python train.py --model="image classifier" --dataset="photos of plants, animals and fungi (iNaturalist)" --train_examples=155796 --image_size=32 --crop_scale_min=0.5 --horizontal_flip=true --translate=0.06 --targets=["class"] --num_classes=15 --arch="preact_resnet" --norm="groupnorm" --activation="relu6" --weight_standardization=false --depths=[2, 2, 3, 2] --kernel_size=3 --stem="deep" --avg_pool_shortcut=false --widths=[64, 128, 256, 512] --label_smoothing=0.1 --loss="cross_entropy" --head_dropout=0.2 --init="small_normal" --residual_init="scaled_by_depth" --optimizer="adamw" --lr=0.0017 --beta1=0.9 --beta2=0.999 --eps=1e-10 --grad_clip=5.0 --steps=19300 --batch_size=256 --epochs=31.7 --lr_schedule="linear" --final_lr_fraction=0.05 --warmup_steps=1930 --weight_decay=0.0
Rows from block 5 of a small image classifier, named by matrix and row number. Rows with one number belong to one channel. Each number is 50 + 10 x the weight over its row's rms, rounded and kept within 0 to 99. All counts start at 0. After the name is the row's rms in percent of the matrix's.
Before each channel's rows are labels from the 100 images, of 14848, where the channel reaches its highest value: "responds to" is what is common among them; "colour at peak" is the nearest of a few named colours to the mean colour under the peak. Only what is clearly more common there than usual is listed. The data: photos of plants, animals and fungi (iNaturalist).
# convs0: first 3x3 conv (model.blocks.5.convs.0.weight, 256x256x3x3, each kernel summed), inputs 192-255
# convs1: second 3x3 conv (model.blocks.5.convs.1.weight, 256x256x3x3, transposed, each kernel summed), outputs 192-255

responds to: phylum Arthropoda; class Insecta
colour at peak: brown
convs0.190 077:40 62 54 51 53 36 37 57 44 45 35 44 33 36 70 46 49 36 53 51 55 41 41 52 45 45 68 57 58 49 50 55 61 55 47 57 36 44 42 50 41 46 51 58 56 75 53 55 64 64 54 70 64 59 48 33 73 30 72 52 72 55 49 46
convs1.190 085:46 49 46 70 49 47 56 56 54 71 39 41 53 44 31 55 44 48 46 55 55 52 42 47 57 49 44 49 47 66 60 53 56 47 59 41 51 41 60 63 50 52 57 63 60 35 39 55 58 45 35 32 52 52 35 56 49 30 49 49 41 53 66 48

responds to: class Insecta; phylum Arthropoda; order Lepidoptera; family: Nymphalidae
colour at peak: brown
convs0.184 155:45 47 30 41 30 53 57 44 44 48 42 52 49 51 47 49 48 49 41 39 40 43 42 38 40 49 51 38 36 45 41 27 50 48 58 28 48 43 37 43 51 36 35 48 54 42 30 33 52 33 51 46 44 36 40 62 41 48 42 34 40 38 56 46
convs1.184 178:40 40 42 52 41 34 41 36 42 53 50 34 39 48 70 58 34 40 48 57 54 44 31 37 41 27 53 37 39 39 40 30 57 56 51 59 47 39 50 48 52 44 41 60 55 45 27 27 48 54 56 39 46 43 36 57 65 54 41 36 44 44 46 48

responds to: phylum Arthropoda; class Insecta; order Lepidoptera
colour at peak: brown
convs0.143 080:37 55 45 39 73 53 53 51 61 54 68 63 54 41 49 33 45 49 51 60 54 39 41 49 49 47 47 34 38 35 44 46 52 42 46 61 55 63 51 52 27 47 54 48 44 61 52 52 52 36 40 54 52 39 36 33 48 57 63 41 40 46 58 61
convs1.143 096:56 56 69 50 49 35 40 40 54 55 54 65 52 31 46 49 45 47 46 44 56 56 56 33 43 55 52 47 47 46 70 63 44 43 56 54 50 58 62 40 32 51 40 50 31 58 74 46 61 41 44 62 55 58 34 37 49 40 59 62 42 39 50 35

responds to: class Aves; phylum Chordata; order Anseriformes; family: Anatidae
colour at peak: grey
convs0.63 090:43 43 53 59 44 58 50 47 44 48 54 51 45 50 55 71 58 44 53 47 35 46 78 38 37 42 46 31 22 52 40 42 55 48 36 36 59 44 47 71 60 43 45 55 47 48 45 51 62 45 36 31 47 34 39 50 45 33 42 58 44 57 52 44
convs1.63 115:42 27 48 54 48 47 48 50 51 37 42 46 42 30 43 52 44 41 45 56 58 69 82 61 71 63 52 45 54 26 40 47 35 40 31 44 50 51 43 56 47 48 44 41 57 61 34 46 35 59 68 44 43 62 54 46 62 51 48 67 39 65 51 50

responds to: order Passeriformes
colour at peak: brown
convs0.58 095:47 40 68 54 64 53 38 53 56 41 37 57 63 28 50 46 52 33 49 57 43 61 41 35 72 36 32 39 45 64 64 33 52 48 52 53 50 36 42 39 35 44 50 46 50 49 61 54 48 23 46 38 39 48 55 33 58 35 54 53 51 49 58 48
convs1.58 093:51 27 39 55 53 40 45 41 47 59 73 58 37 62 56 62 50 44 49 47 38 53 65 50 55 44 46 61 54 53 61 47 50 54 52 46 47 60 60 50 55 56 54 49 58 33 57 39 53 38 56 69 58 38 49 55 36 70 48 45 62 49 49 31

responds to: class Aves; phylum Chordata; order Passeriformes
colour at peak: brown
convs0.141 083:43 51 49 50 58 49 46 49 46 48 41 58 48 23 72 37 44 38 46 56 43 55 47 37 42 41 43 45 48 40 46 41 66 46 50 49 41 39 41 56 65 33 51 59 52 36 49 47 73 55 38 48 36 49 65 38 59 51 59 36 40 36 61 55
convs1.141 108:40 40 43 56 39 50 60 56 37 53 60 60 38 44 38 42 57 60 35 60 54 57 69 65 59 52 38 46 38 53 56 51 47 41 43 53 44 43 43 58 43 54 58 40 43 50 54 58 46 47 45 42 38 61 50 50 52 30 42 64 60 52 57 39

responds to: phylum Arthropoda; class Insecta; order Lepidoptera
colour at peak: brown
convs0.220 078:47 52 49 52 56 51 55 48 44 48 55 55 53 78 60 33 58 53 69 37 49 42 35 50 54 66 40 43 37 60 55 39 40 44 53 56 66 20 56 48 40 50 50 60 56 44 42 41 61 33 50 39 72 44 45 45 40 49 51 42 38 50 56 68
convs1.220 095:42 47 48 68 48 47 55 50 59 55 31 42 44 67 34 42 51 43 52 30 46 63 50 41 50 56 52 52 41 55 49 55 56 49 51 54 42 52 45 44 44 46 67 45 52 60 51 55 37 57 39 50 46 50 46 28 43 35 76 44 36 49 40 33

responds to: phylum Chordata; class Aves; order Passeriformes
colour at peak: brown
convs0.18 069:68 39 63 42 53 61 47 50 54 38 49 76 49 71 69 47 46 69 74 34 50 49 52 43 57 43 51 50 36 50 53 42 41 52 40 55 41 50 40 62 49 55 41 59 62 43 53 45 56 56 54 60 45 66 47 43 68 43 54 47 21 39 63 48
convs1.18 090:54 45 48 50 59 48 48 69 55 31 52 41 48 44 50 46 58 40 41 56 64 55 73 65 58 48 37 35 45 56 57 40 52 64 52 70 55 49 74 72 65 62 65 40 29 42 42 55 38 56 66 44 52 48 41 53 35 70 43 59 63 48 40 58

responds to: phylum Tracheophyta; kingdom Plantae
colour at peak: brown
convs0.180 078:49 54 64 52 61 39 32 43 36 35 35 18 43 60 69 47 64 58 59 50 59 45 59 40 67 39 61 58 62 38 43 41 54 56 58 53 41 55 44 61 47 55 44 52 54 62 61 45 53 70 56 68 46 64 64 37 53 36 57 46 48 37 51 48
convs1.180 086:50 58 37 67 49 37 48 36 72 47 39 30 44 47 45 40 60 43 49 47 41 52 62 33 55 50 42 66 49 57 43 54 47 47 50 31 48 36 60 55 39 62 59 52 46 52 37 49 62 68 39 51 48 53 48 63 60 51 48 48 50 57 52 58

responds to: class: Aves; order Charadriiformes; order Anseriformes; family: Anatidae
colour at peak: grey
convs0.92 086:59 69 54 54 44 52 54 43 16 54 55 53 42 56 53 34 37 66 38 54 38 48 48 54 47 49 58 52 31 50 44 60 34 55 41 38 63 50 61 41 43 48 39 42 46 38 56 41 52 46 66 56 55 51 52 60 51 41 49 44 43 53 60 47
convs1.92 081:54 37 34 42 38 57 44 58 41 61 60 38 49 56 43 36 39 43 55 57 27 36 47 60 37 42 41 60 43 50 51 43 34 56 48 55 47 59 53 36 54 63 54 40 50 52 68 75 36 60 42 37 50 46 55 24 74 51 58 65 45 55 52 50

responds to: class Aves
colour at peak: pink
convs0.109 115:52 49 44 59 59 40 30 36 56 49 58 35 36 26 38 54 54 35 57 50 52 50 55 53 36 53 61 57 47 40 44 67 34 34 42 66 52 49 61 54 55 44 52 36 30 51 30 41 66 53 34 85 56 57 46 47 48 53 64 45 46 49 69 48
convs1.109 136:61 67 57 55 40 54 50 58 55 44 30 45 64 62 45 44 48 41 43 39 31 53 24 47 50 40 49 56 64 57 56 38 62 59 66 27 44 43 46 57 44 41 58 62 68 44 57 49 62 48 54 36 45 47 47 37 55 59 40 50 53 53 55 58

responds to: phylum Arthropoda; class Insecta; order Lepidoptera
colour at peak: pink; white
convs0.76 181:39 50 37 45 41 50 60 42 58 47 44 32 38 43 41 62 59 49 47 49 54 45 49 53 34 40 42 43 44 46 26 26 57 43 65 58 34 39 51 59 60 50 48 43 52 43 47 58 56 62 48 52 25 35 34 38 34 32 33 50 39 49 36 47
convs1.76 153:48 48 70 40 41 54 47 46 41 44 38 64 55 41 44 61 62 57 59 58 48 58 60 48 34 41 42 49 50 46 56 50 46 47 58 49 67 46 43 59 68 38 54 49 43 60 59 62 39 62 31 42 54 48 47 55 41 56 38 68 52 56 56 40