config = dict(
    num_classes=15,
    activation='relu6',
    avg_pool_shortcut=False,
    lr_schedule='linear',
)
Rows from block 6 of a small image classifier, named by matrix and row number. Rows with one number belong to one channel. Each number is 128 + 32 x the weight over its row's rms, rounded and kept within 0 to 255. All counts start at 0. Numbers have three digits each.
After each channel's rows are labels from the 100 images, of 14848, where the channel reaches its highest value: "strongest on" is what is common among them; "patch colour" is the nearest of a few named colours to the mean colour under the peak. Only what is clearly more common there than usual is listed. The data: photos of plants, animals and fungi (iNaturalist). In brackets: how many of the 100, against the usual share in percent.
# convs0: first 3x3 conv (model.blocks.6.convs.0.weight, 256x256x3x3, each kernel summed), inputs 0-127
# convs1: second 3x3 conv (model.blocks.6.convs.1.weight, 256x256x3x3, transposed, each kernel summed), outputs 0-127

convs0.62:123134090122071141061162118136087113157089140131147113105117123146219172134132114141123124125159126123108124102133143153109106105140130104152141168092128082108119169145094108076131132100134134161130099110122115154124150150124094133067179175161161135114158077143126148100154130133109114111182124126141105074099081167083144160150186136088158091163196138106126162148108140111079108102123
convs1.62:123111148140087112066184119203147151123104158135103100146146124139186115109171144100174118145106116178049122175173165178124095141132107133088148173204125118113154101141178154134128166155107138163111102168145127135107158144150140086095140112050132151119154071086128148184152130148141154129156136126123099179176133147132119140132121100200117113164133101117129150066084105056204154163053
strongest on: phylum Arthropoda (80 vs 30.8); class Insecta (73 vs 29.2); order Lepidoptera (49 vs 13.7)
patch colour: pink (27 vs 9.2)

convs0.218:197143074113157119180151133171112137134084118092182127114142075187153126112116160138138115124158170128118178110145176127157111121137168145162126158140146153139125128115117189080167121136127140124182188122146117117157088106097117123127109152160184104132112166146172137171123130122195119087113099163140201137074141130162132176119183105096155141094141122125138080203065137222159125140175
convs1.218:191152106118105111093120124169106146110067080097130059096155086054118143104090102125169112115209174100166145145147121153153103083101096068174134133127153110100154115158124142092141195148136094129231182138135135092123147142122125175113108099151137149141104106150195156166116099108177080063127065135144146105157069133181114142117109056137152136137159129157130116192130143176122104086147
strongest on: class Insecta (94 vs 29.2); phylum Arthropoda (94 vs 30.8); order Lepidoptera (90 vs 13.7); family: Erebidae (27 vs 0.9)
patch colour: brown (54 vs 23.7)

convs0.67:094154125107185238149170068131127119131127126130187117149205056170168149149164175131083149068143094112119214178126122202142107126144116100153110136126185129139132168087093101099194102170121143149122144056171179142160138172106104072134166133128184119191124192109108168107146119096161114122157164117111165073158142112174128116115181117131159117142187131129138140166131130115113117161098
convs1.67:128154119155137164154092132107149152137169127126145142115082102161123159118113164063146133091112137164117158079084125094091100124074119151121119102060105122121147128117168107133148154083138122199075061133120133130028096074132127145165097126082186141147129045126135086122148088121111165190146135173100131064097111120144112129146109149076116171109118067091046143150107121119066116087100
strongest on: phylum Tracheophyta (45 vs 7.3); kingdom Plantae (45 vs 7.3)
patch colour: white (37 vs 4.6)

convs0.107:057147109151137172206106159158126175131177166157136169050120093158160153172169094119152165122127162121151144195125121177127136155180136121111104119132146148135125109125163114155137158097086163181158111180147072116183109101125167135119101115153192178160134171181122162153135137137140194147148107105138133145120086160183169156119133139112151127112138119114148113205129145159107173151141
convs1.107:196091145120097103131101141139099143109125104162062077122097201107118093117143117203176126185083181126164117131054093065098124133153157150099151048163106115136124126099188161090110125185144149067123157131133134123111095148121117177158119150075086102124195080129117139105081131144149124126099089061118186133156093127128100153118069096102120120154056128172137090134135154146204100123149
strongest on: class Insecta (92 vs 29.2); phylum Arthropoda (92 vs 30.8); order Lepidoptera (41 vs 13.7)
patch colour: brown (61 vs 23.7)

convs0.212:140127122159091133158086133148135123127157135113071114113123149094098122106085106138121121090127107115136079148165095156158147137088117107097121074090088082108117126105164026128086122141130126156080153159121119113130157103080191107082139141127114097147099136122105117093072081111128078175144188088108097139090170177098134065159109081161121163172080101119085160091073145111121112118113
convs1.212:121144139121066084184119073114118156158182088112100098115118101104151095100089130099113096129147143097119090128173097120124168080143140107095092128088090142120101082177121087109124139144195150139125174075125161114180125148128140099108164098166094079068134159187084141083123123158081150134157186104136111069113179137150109110142147144153159111137099115073107194112087138101080124057071
strongest on: class Magnoliopsida (26 vs 5.5); phylum Tracheophyta (26 vs 7.3); kingdom Plantae (26 vs 7.3)
patch colour: brown (50 vs 23.7)

convs0.203:112131087082124220130101126167117135139070174162134156133137128194160187171087107122159173140072102101135131146160174155132103098150192090104156120197153211105134142116121130063219162105136128114119079161143122200128165162111132114066125145161109115123111169126148154159110184091131138111154154106153152165114116104145151122100126131079102119068143130133160124163156165159167129107121
convs1.203:116111134059154149070118110131168118154082103085108097179101118145097096121142084123141135204174116138127106134157132101142149119128094153151065102118185145109126085113124093087172137118149155123139094150143131176150222150177133119101131106163118134145159123102135121101085190098043147075096104101180096131151052117165150094104173163159144145107111167152131153091147109144129126147073
strongest on: phylum Tracheophyta (27 vs 7.3); kingdom Plantae (27 vs 7.3)
patch colour: brown (63 vs 23.7)