{"model": "image classifier", "dataset": "photos of plants, animals and fungi (iNaturalist)", "horizontal_flip": true, "weight_standardization": false, "depths": [2, 2, 3, 2], "avg_pool_shortcut": false, "widths": [64, 128, 256, 512], "label_smoothing": 0.1, "beta2": 0.999, "eps": 1e-10, "grad_clip": 5.0, "warmup_steps": 1930}
Rows from block 2 of a small image classifier, named by matrix and row number. Rows with one number belong to one channel. Each number is 128 + 32 x the weight over its row's rms, rounded and kept within 0 to 255. All counts start at 0. Numbers have three digits each.
Before each channel's rows are labels from the 100 images, of 14848, where the channel reaches its highest value: "responds to" is what is common among them. Only what is clearly more common there than usual is listed. The data: photos of plants, animals and fungi (iNaturalist). In brackets: how many of the 100, against the usual share in percent.
# convs0: first 3x3 conv, stride 2 (model.blocks.2.convs.0.weight, 128x64x3x3, each kernel summed), inputs 0-63
# convs1: second 3x3 conv (model.blocks.2.convs.1.weight, 128x128x3x3, transposed, each kernel summed), outputs 0-127

responds to: class Insecta (60 vs 29.2); phylum Arthropoda (60 vs 30.8)
convs0.6:084127188128165102087155083130119105145114115200094145115137137100143060137092107125115068070088051104142134196145157098121136149151156116096132125185088113153108145144074142100122127149119166
convs1.6:162161146131143142099127091106088136132128128129087109097119069158128151150111184164151184153155097109129098099110136102159087149159122167136068103074127111116106094154160175151104113120082156133164063107105148125089154148085109057092081104058098107093159157122134157149089128116084080105124116066102166171150135158057114171133128159111113102040080090153180128132156099089159094092123

responds to: class Aves (88 vs 55.1)
convs0.62:129075096112104110060112091140078120136158124072110092097090152119131111141143133122113151075112109191102062146171161126132105155105104163102133142127066108080117101110088112094192123162069086
convs1.62:192106156177076170100111118140078100103192046177152133096070102196124130155154161119123174149097152150162134155135116139118158106156132135172153204111137094117195128125085113145171060203117121159158125123099163155153138137076101156115123101170118124122079136072124137143162148144121145108082121186146137181157075153111128123109086087148155089120126146153104128101084087113172125148119

responds to: class Aves (94 vs 55.1); phylum Chordata (94 vs 60.9); order Accipitriformes (40 vs 3.9); family: Accipitridae (35 vs 3.3)
convs0.11:165106148147086075094148127130066137133119131097103122106077170121112075177120130145137144109164118114102123078086138113127143159030130177152108100105075090154111135125164123086154043124111104
convs1.11:119131180154137134114095090136134107112142155190141114103145166099135110133128135073083131101110115157171154066158023186138114077098156120156154096116157189138150133100121114158117088137145114159082141138125089140172128037076118113123147092123092123153036099153124095147085101104075097144081120159072115099089116072075150148115094161123082097124134093137125094113089088104162122138141

responds to: class Aves (86 vs 55.1)
convs0.17:150125146065121185149137079120141123122132150133148127121154136119184142147140096165104180154178072157091080112132082135200142147176131125126120161146100085122144138131070194074152132083071156
convs1.17:179109110148107133132098165174115100121167120182118133112072120129046121164102139129096133124108180113108074164112080088138084092145181145107054128060163107090198079100124136197181124127140151154128111107125167138114129159138142128146138088088147135083148082142155135116138163143114103154098133110145136127125108118082127071089081054128175123141084137093142096116090062119139079195098

responds to: phylum Chordata (96 vs 60.9); class Aves (92 vs 55.1)
convs0.108:101151121103117136126193137120099139152121133128155107161170099167133144189096115122157136110128200140149158099151158148127148153150102161156138098069154135083151124122208054196169188130166133
convs1.108:135126160168092154206120136120180097115103076108099168107140147141192154097096132133155141134183132148140148168082103161115112106142131117131132111057132151128093160132129119135123127139123150128113108138199144119096127107018102220118153155213133122125080114121148128170191087098140153118116178062112106187081159160164115103135153160077137108136131117118098106167080174159130134099114

responds to: class Aves (87 vs 55.1)
convs0.53:127102126113074099132091098135104168132131141077131158114179081149115089209129159157140142073104155187118128196091131079157083121079119124118122088142093126101145174145139087098091139145068146
convs1.53:173070150131094157124115094131091069110111114132106102086113046110084094161109148100084168116074161143147100124133174111101188097163148129117132180111113170099158151136070139140119056134155140136123141079124135106138110128098115086100167067172122112146131085108152105108084096125109112144124132154118104127129109114112168137152153074159111107081121153074054140148042122172169112046172

responds to: class Insecta (68 vs 29.2); phylum Arthropoda (68 vs 30.8); order Lepidoptera (50 vs 13.7)
convs0.76:134120156167171156150079135100095089100144086147105149082115135098084139104111114126079075142077103118126125129133148139039079076089130073066136119148124129053107123137092156115101128153117076
convs1.76:102108131150123117152121089130132088137133121123123140106202099117127161103161129119139178125089090145133130141155170178130073174155085124108105112181085201146138109128101139169157110126126113121144100144169117125145082145127165122096137034125143067146092085121165138113000129107113159130155077125122089132131070109172200197115128068078131164121162138132145152154172156110106148115138

responds to: phylum Arthropoda (65 vs 30.8); class Insecta (61 vs 29.2)
convs0.81:092136125167143128115098147126175145171169105156066103133137114122122137060121160018119113085097119114158195155156143118113123073093060132136130142153146126117120170121129064106108149111155091
convs1.81:110165172137152115125173176111167119148112157113120176126157173124148211088144123106130144126190111155119129111137182104176093161140084132131083144086146132113065106129128110119137137153107117101133107117168137101075132169061015167124139141067151119103177168139136156157116151126128108145159203044120097170148136129174143151172083168094103127094113134100164136111137144110092193108122

responds to: class Insecta (77 vs 29.2); phylum Arthropoda (77 vs 30.8); order Lepidoptera (40 vs 13.7); family: Nymphalidae (28 vs 4.6)
convs0.80:105133100149133154112122172139154155186165110106134125099114063172121123107128095086142112073113111106143118138080091075113116116121059096139134135181160095092062217098161098167115158139120093
convs1.80:105161130176124135114142146125141147149156135146099195079159143122096154099144108006169111104152100134107138114154183081131130166117066119100098170161127135107099124116037151122143141176097100132131157074166140111114074175096081092132132169073118139064128155097096149108161149100102120154157139158120110120106126148136164166168143160135083147052119112057151153103080139092110145102155

responds to: phylum Arthropoda (70 vs 30.8); class Insecta (66 vs 29.2); order Lepidoptera (37 vs 13.7)
convs0.87:146105144172134134093137155121156105093134130085145172144106096134118142120142101135119129119123122124100141147033126104048145174073118083117120104103181116152144183072128122090180188092152062
convs1.87:135166127179151105155141113150135134137108116145089156140148132140168116063152148129166107121136105140087198118145181111116149181092130103201163195111116145195105090130157138081162091146132082162107161115136134127141084187142128146103162154142143139117114145138118113135138142168111175134131168128162138103136101123150096139229117162166066160099129116081180175084121149119064241111127

responds to: phylum Chordata (98 vs 60.9); class Aves (95 vs 55.1)
convs0.13:112183150136082154125102125118113108112077110134145164100145117225131102163145099101199117080146124118148157123130122124119156111087107135127111103142115026054076176153124107129141149125150092
convs1.13:162154161113160170123144124129101149184114132100112135081109096139137117133122181056158130153178130154168157132163143125226140145136147139130133135082171088122136133178102117063070065136127182132149146087125146131106139119054121167194159147130151137153059138122098132099161076117157117111082164182112173141120168145096108175128123198144140079088087116169136129149083155094151080104121

responds to: phylum Arthropoda (68 vs 30.8); class Insecta (67 vs 29.2)
convs0.96:107102118159125152146109138095123239145179099133161144151106100145107124162200129119105066127098108170133087044137106116154116134150142097124174110088089117062137125140109162126099083147136142
convs1.96:082127095109144125133101127104108105159095130144115092072077109071087111134123084159121154095099121164117107148158094101099104081140088186120079105144105123139163089143102102156103127167132124076115147141148075091089086085151177073168083102121142132178140088145143146107056133158164103163156033158082046088122093107149144112091150087071141134118140114129112111123146075092117067139154