config = dict(
    arch='preact_resnet',
    model='image classifier',
    dataset='photos of plants, animals and fungi (iNaturalist)',
    train_examples=155796,
    image_size=32,
    crop_scale_min=0.5,
    horizontal_flip=True,
    translate=0.06,
    targets=['class'],
    num_classes=15,
    norm='groupnorm',
    activation='relu6',
    weight_standardization=False,
    depths=[2, 2, 3, 2],
    kernel_size=3,
    stem='deep',
    avg_pool_shortcut=False,
    widths=[64, 128, 256, 512],
    label_smoothing=0.1,
    loss='cross_entropy',
    head_dropout=0.2,
    init='small_normal',
    residual_init='scaled_by_depth',
    optimizer='adamw',
    lr=0.0017,
    beta1=0.9,
    beta2=0.999,
    eps=1e-10,
    grad_clip=5.0,
    steps=19300,
    batch_size=256,
    epochs=31.7,
    lr_schedule='linear',
    final_lr_fraction=0.05,
    warmup_steps=1930,
    weight_decay=0.0,
)
Rows from block 4 of a small image classifier, named by matrix and row number. Rows with one number belong to one channel. Each number is 128 + 24 x the weight over its row's rms, rounded and kept within 0 to 255. All counts start at 0. Numbers have three digits each. After the name is the row's rms in percent of the matrix's.
After each channel's rows are labels from the 100 images, of 14848, where the channel reaches its highest value: "strongest on" is what is common among them. Only what is clearly more common there than usual is listed. The data: photos of plants, animals and fungi (iNaturalist).
# convs0: first 3x3 conv, stride 2 (model.blocks.4.convs.0.weight, 256x128x3x3, each kernel summed), inputs 64-127
# convs1: second 3x3 conv (model.blocks.4.convs.1.weight, 256x256x3x3, transposed, each kernel summed), outputs 86-171

convs0.134 085:125130154096139107119098118132131136096166136144078146143085110107101091108126123138121143081142146129140108122121086114105163128098122151129089134144098134111097126127104137119123081074163150
convs1.134 119:152145157146155093084159118095146106149152165066150125136093125154158144107120131119153134142158132104103171171149121163156174136122106155094101113087073112137150136127115074152100142120079126097149128117118141095131127137115120150148090172105168127139113140
strongest on: phylum Arthropoda; class Insecta; order Lepidoptera

convs0.254 098:122108143113102105140181135105152135039139133112104123165131090115107126118140146134121164091160152126149122145138112138093143170085146148145113111139093142146121107140104105110128135125157148
convs1.254 099:158143130120124142133166142072131081174133127080135116137144162090118133147117128139184108127121086140122129170091136141120151135152095123103107076118141116105129113126123092138105141124087130131115109117102117162176078110099073074116084152133145123125108133
strongest on: phylum Arthropoda; class Insecta; order Lepidoptera; family: Nymphalidae

convs0.118 120:140096139087131134175136057134150099123099105150156069124103078137102135161123111118121106115124133119114085130080088070118119123107145165128102119099133108095138130129137117112141080139130116
convs1.118 110:147168104118104157132139157148111100101085132139144087095170080141092132134135103154121094104163143051120161082160156139123139126150092129104122113129129136128086120123119135110112146107162118118132166060130151128099119149137136144123130126088145102146124125
strongest on: phylum Chordata

convs0.89 071:149117118127128143148138092102052117127165155140125167141140156093174154140141114160105139143131127156088163101100129108102194147121112101091143147119161118130162122089140140118143115107133143
convs1.89 091:135094105140092123114153176080129152138143109168098122091137132057147134098151152113128080156128121123147113140154147131134122101145120119129119140131066101132154111120110103149106145076122109128123106093122116147128110171134160105122108115146128139089137128
strongest on: phylum Arthropoda; class Insecta; order Lepidoptera

convs0.46 077:140133131157129146171138128131124116159111148111149119129113108120192110146118103142119111141124131129105139162092120130111116122131122128113158111112065104146123071159149119144145099131126160
convs1.46 085:147093156123119146175104144170144144120141081128121143101140139128132104077133118157132134098133097141140118168129070121096158103116154134129095101147125109155118137129102136135110146122085140143137108132154112129101140115135100105120099127095148146081139132
strongest on: phylum Arthropoda; class Insecta; order Lepidoptera

convs0.39 094:163128112139166153134160121132088104164098155099127122108158142136104154107141113124149139097141088156135148102119145097103113117121154157094151096117139122125143129107123088127156105131101118
convs1.39 098:127118121142145164128068107126116098155118120108141137134124101163128075137091100115110121152129123148141129106151150129131127069086113112159114101152144124112099126116118133132154129127116124118107113128136120142142085099159153142140139129121153106123083128
strongest on: order Lepidoptera

convs0.105 088:117140135118167130111095135091118138126147127144172121147107142141108135105142140100137142118139117146116123129145085079173104154129121101128081130152122088067103131132136107078108127084164105
convs1.105 088:112088119103104124150119108121123136109113086155126110106161123129108127117170128066134150150135148135109099082078155157148093110093127086132125138118136126142126124089121113147099114119134097104117112154131124156115129127129089163133152107144097116104116132
strongest on: phylum Chordata; class Aves

convs0.81 077:131134155125115129120120089098121102117146123146144135157128102122102144119131133110115142117140123098132124113157141133127107162138130097129101121080124146119154104061116136126098156105097094
convs1.81 110:166138129119127105107077120074132124094064084168104175129109136105153126111121152121175114147107060139129128112072121141113120140157132116129119147071107128143123133086149116095120162099119118158137140093105158136081118108123113126099137114114136125091146138
strongest on: phylum Chordata; class Aves; order Accipitriformes

convs0.166 106:142111094156083127151079139125156078134120126088096127127129157128118103106144132122114166108128116126121170143133156123135145107108121109142149134124119117136185170083111174127095150141088116
convs1.166 112:141120153157120144152104111106163106102158137125125093111146139101138138097121148149098195109150140156118094098119123129113109145109117123117154132183174117122136159146180145137090102113112158123157154100138118133114122129148101120130127182121102141163139129
strongest on: phylum Chordata; class Aves; order Passeriformes

convs0.51 083:135118122148146131116160115075112101165101157147155123125140104130167136123118101131116092125096141177065109102144140140132141111126114115144118093111087130165122099132138136151142095176112132
convs1.51 079:181134145075137155142132136130165119115120105111102147134139120104129147099100146116163138092145073105151123132147090146130111133121098135117110150063127112136133118134113107109118148119086116156162123103123159155119120149133129096095112102149098126109133121
strongest on: phylum Arthropoda; class Insecta; order Lepidoptera

convs0.214 102:134074133159116089134165101123120100119104124125123097150124120097120085156172141127122114095134141110145141180170117113100158153140155110113072149120095119123124134155105100099119136111130099
convs1.214 098:151136102143189114110151150139116140165147138119141131124115111111115117139084122132140143121136088168112158074123134091167129108151100125137149082146119106084131087097094130125134152122125115143101147145141116136159079129155125086173115148148132137143141119
strongest on: phylum Arthropoda; class Insecta; order Coleoptera

convs0.221 101:108119121138041119097119127114100125086088101142112110103126142116145099111146103118144126149105124109114125102077175116111114109147128091108094087111117097094144168128092128131107076155135143
convs1.221 107:151143127148178118118145118067106139108135122105088100118113135149157148086109143147140118152165115118094166100157150142142137128144165149113106151091120097146081159136142137129110151110095130119099140127146142133128117119156102144140090159129133133108113171
strongest on: phylum Arthropoda; class Insecta; order Lepidoptera

convs0.141 100:134126147140120119111153142146115170136155125120124152120122119120146116095131112120148088100127129154152180106115153118141176134118129070159172107157118138120075093130159117123148110114090147
convs1.141 090:151135120107131104117129111160131124148092092112143159162110116134123169141158128113182101134106087119110125160146112121121107132084125096129133125098118112121151100126110103113077104164111121152158114150114143135104172125114107050126160100120094118108128121
strongest on: phylum Arthropoda; class Insecta; order Lepidoptera

convs0.171 092:142146100168131119140151122118141102150118099103141167113114132083144142110151154155135112131104072101133146177141110098169118125128138097093095154127092101104112142093128129123078134087104072
convs1.171 085:140124090108141130144098093139144159118106082130128147150143113169156103113105094120106146099151130148126100102109137100094110102109131111130170130101172116117087129127157114117105136157113187118134148117142117149089165105136130134133134146100099137142120130
strongest on: class Aves; order Anseriformes; family: Anatidae; order: Charadriiformes

convs0.115 093:171123119146105146091119140132107111133182134160128181177141161107141146086153117140155158141114130112112099090112125138121146101104067093121117173134109113134088087115142162114119136117162113
convs1.115 114:087148126158120125159134104120129128128141104166117152114125129137138088155120115095124178101122155113125095134128056102146117134116089136111149140161140129096080144117143155089118122112157138134131131095135114129120112095093159146162142107128120115130148115
strongest on: class Aves; phylum Chordata

convs0.19 103:175131163114131126107155134138126119080151161104100141133110132155158131147144138138149127160131100153167110066099132137129147113087164084130156112125160161132084105133138092115126132154088116
convs1.19 113:116128123084122164117134115141160170163141110150118113121094126142141150138135139151127154110128108120107163125112111102139129107097103131145163168119151108098091131144162134102125129160098119144142109130124114132173168091108086077121161142151090134156117122
strongest on: class Aves; order Passeriformes

convs0.6 099:123078126103124143104119107128138141104093105172082144112114151105100096063091115074170093105127120133147129137114137126086145119121151128124153122148125099144130119126123101104118116110145122
convs1.6 100:159100119122150128125073154111138135120095134050130108154136138112133137125125143142188109155116102110111118132176133167122136142132110111122108132151122097135088124162088137123147117098120076112107089106149109148137125117133148152152070115108106141126142122
strongest on: phylum Arthropoda; class Insecta; order Coleoptera

convs0.75 088:115134111116119157122149105138059144095127072116118132075158128093112114140115119141114106126106131149127122118120119132125181136143138115096138160135138123121149142116163125112152138090133137
convs1.75 112:132112108109100127150131139122145129120126112072127100135198125106108131142110139132140108101139107111117108144178124136086142127122131107096102099167119145156110128121095143104152123122177093111140111105130097138107150110134139110139083113161138122120135121
strongest on: phylum Arthropoda; class Insecta; order Lepidoptera

convs0.90 083:199141154162133133163116130077120157132108140135139150122130109117088142093148122130132117159153078126119127119126124145094072106126135137134145097105117170141131150105119091133137163114116145
convs1.90 094:140094144108142134150083147108117121092121107121111124092144123134133154127139164154120093138099118061093133109142135125076118093137159120124097190123103123142104121121131148092143170112125095081095106150126174184143139124142119143136155104119126129093108145
strongest on: phylum Chordata; class Aves; order Anseriformes; family: Anatidae

convs0.128 091:100139123148136132134125108149123142155140122153152157101118126102166131109126135141123131115068101142116119159138131105151152104117114077101107149117099104098102129113117091116107111089117054
convs1.128 098:120134108140124129134069164125156121108094066138153146112135138155159108079136150090119171128182127146096113113130120163143086138117156117139131105105155099142129118136125108137065111119112151121138109138167133140080163101122130142125110113128084131117139129
strongest on: phylum Chordata; class Aves; order Passeriformes

convs0.157 091:113123104110159102124142117136080122135150150142145141115141111135127114121114084116116110104107141114141150131130105096115109119096097140104115145093118106079131075126140124097142116097169121
convs1.157 095:146153132136128085108111145134162108166113109154106113113101120127134148109148138097154142150155068122145153155130088167170133140119070122107118103111105101117151106124105076121107119134072098120163121112117151122137104113108144122121136147114106124119125127
strongest on: phylum Arthropoda; class Insecta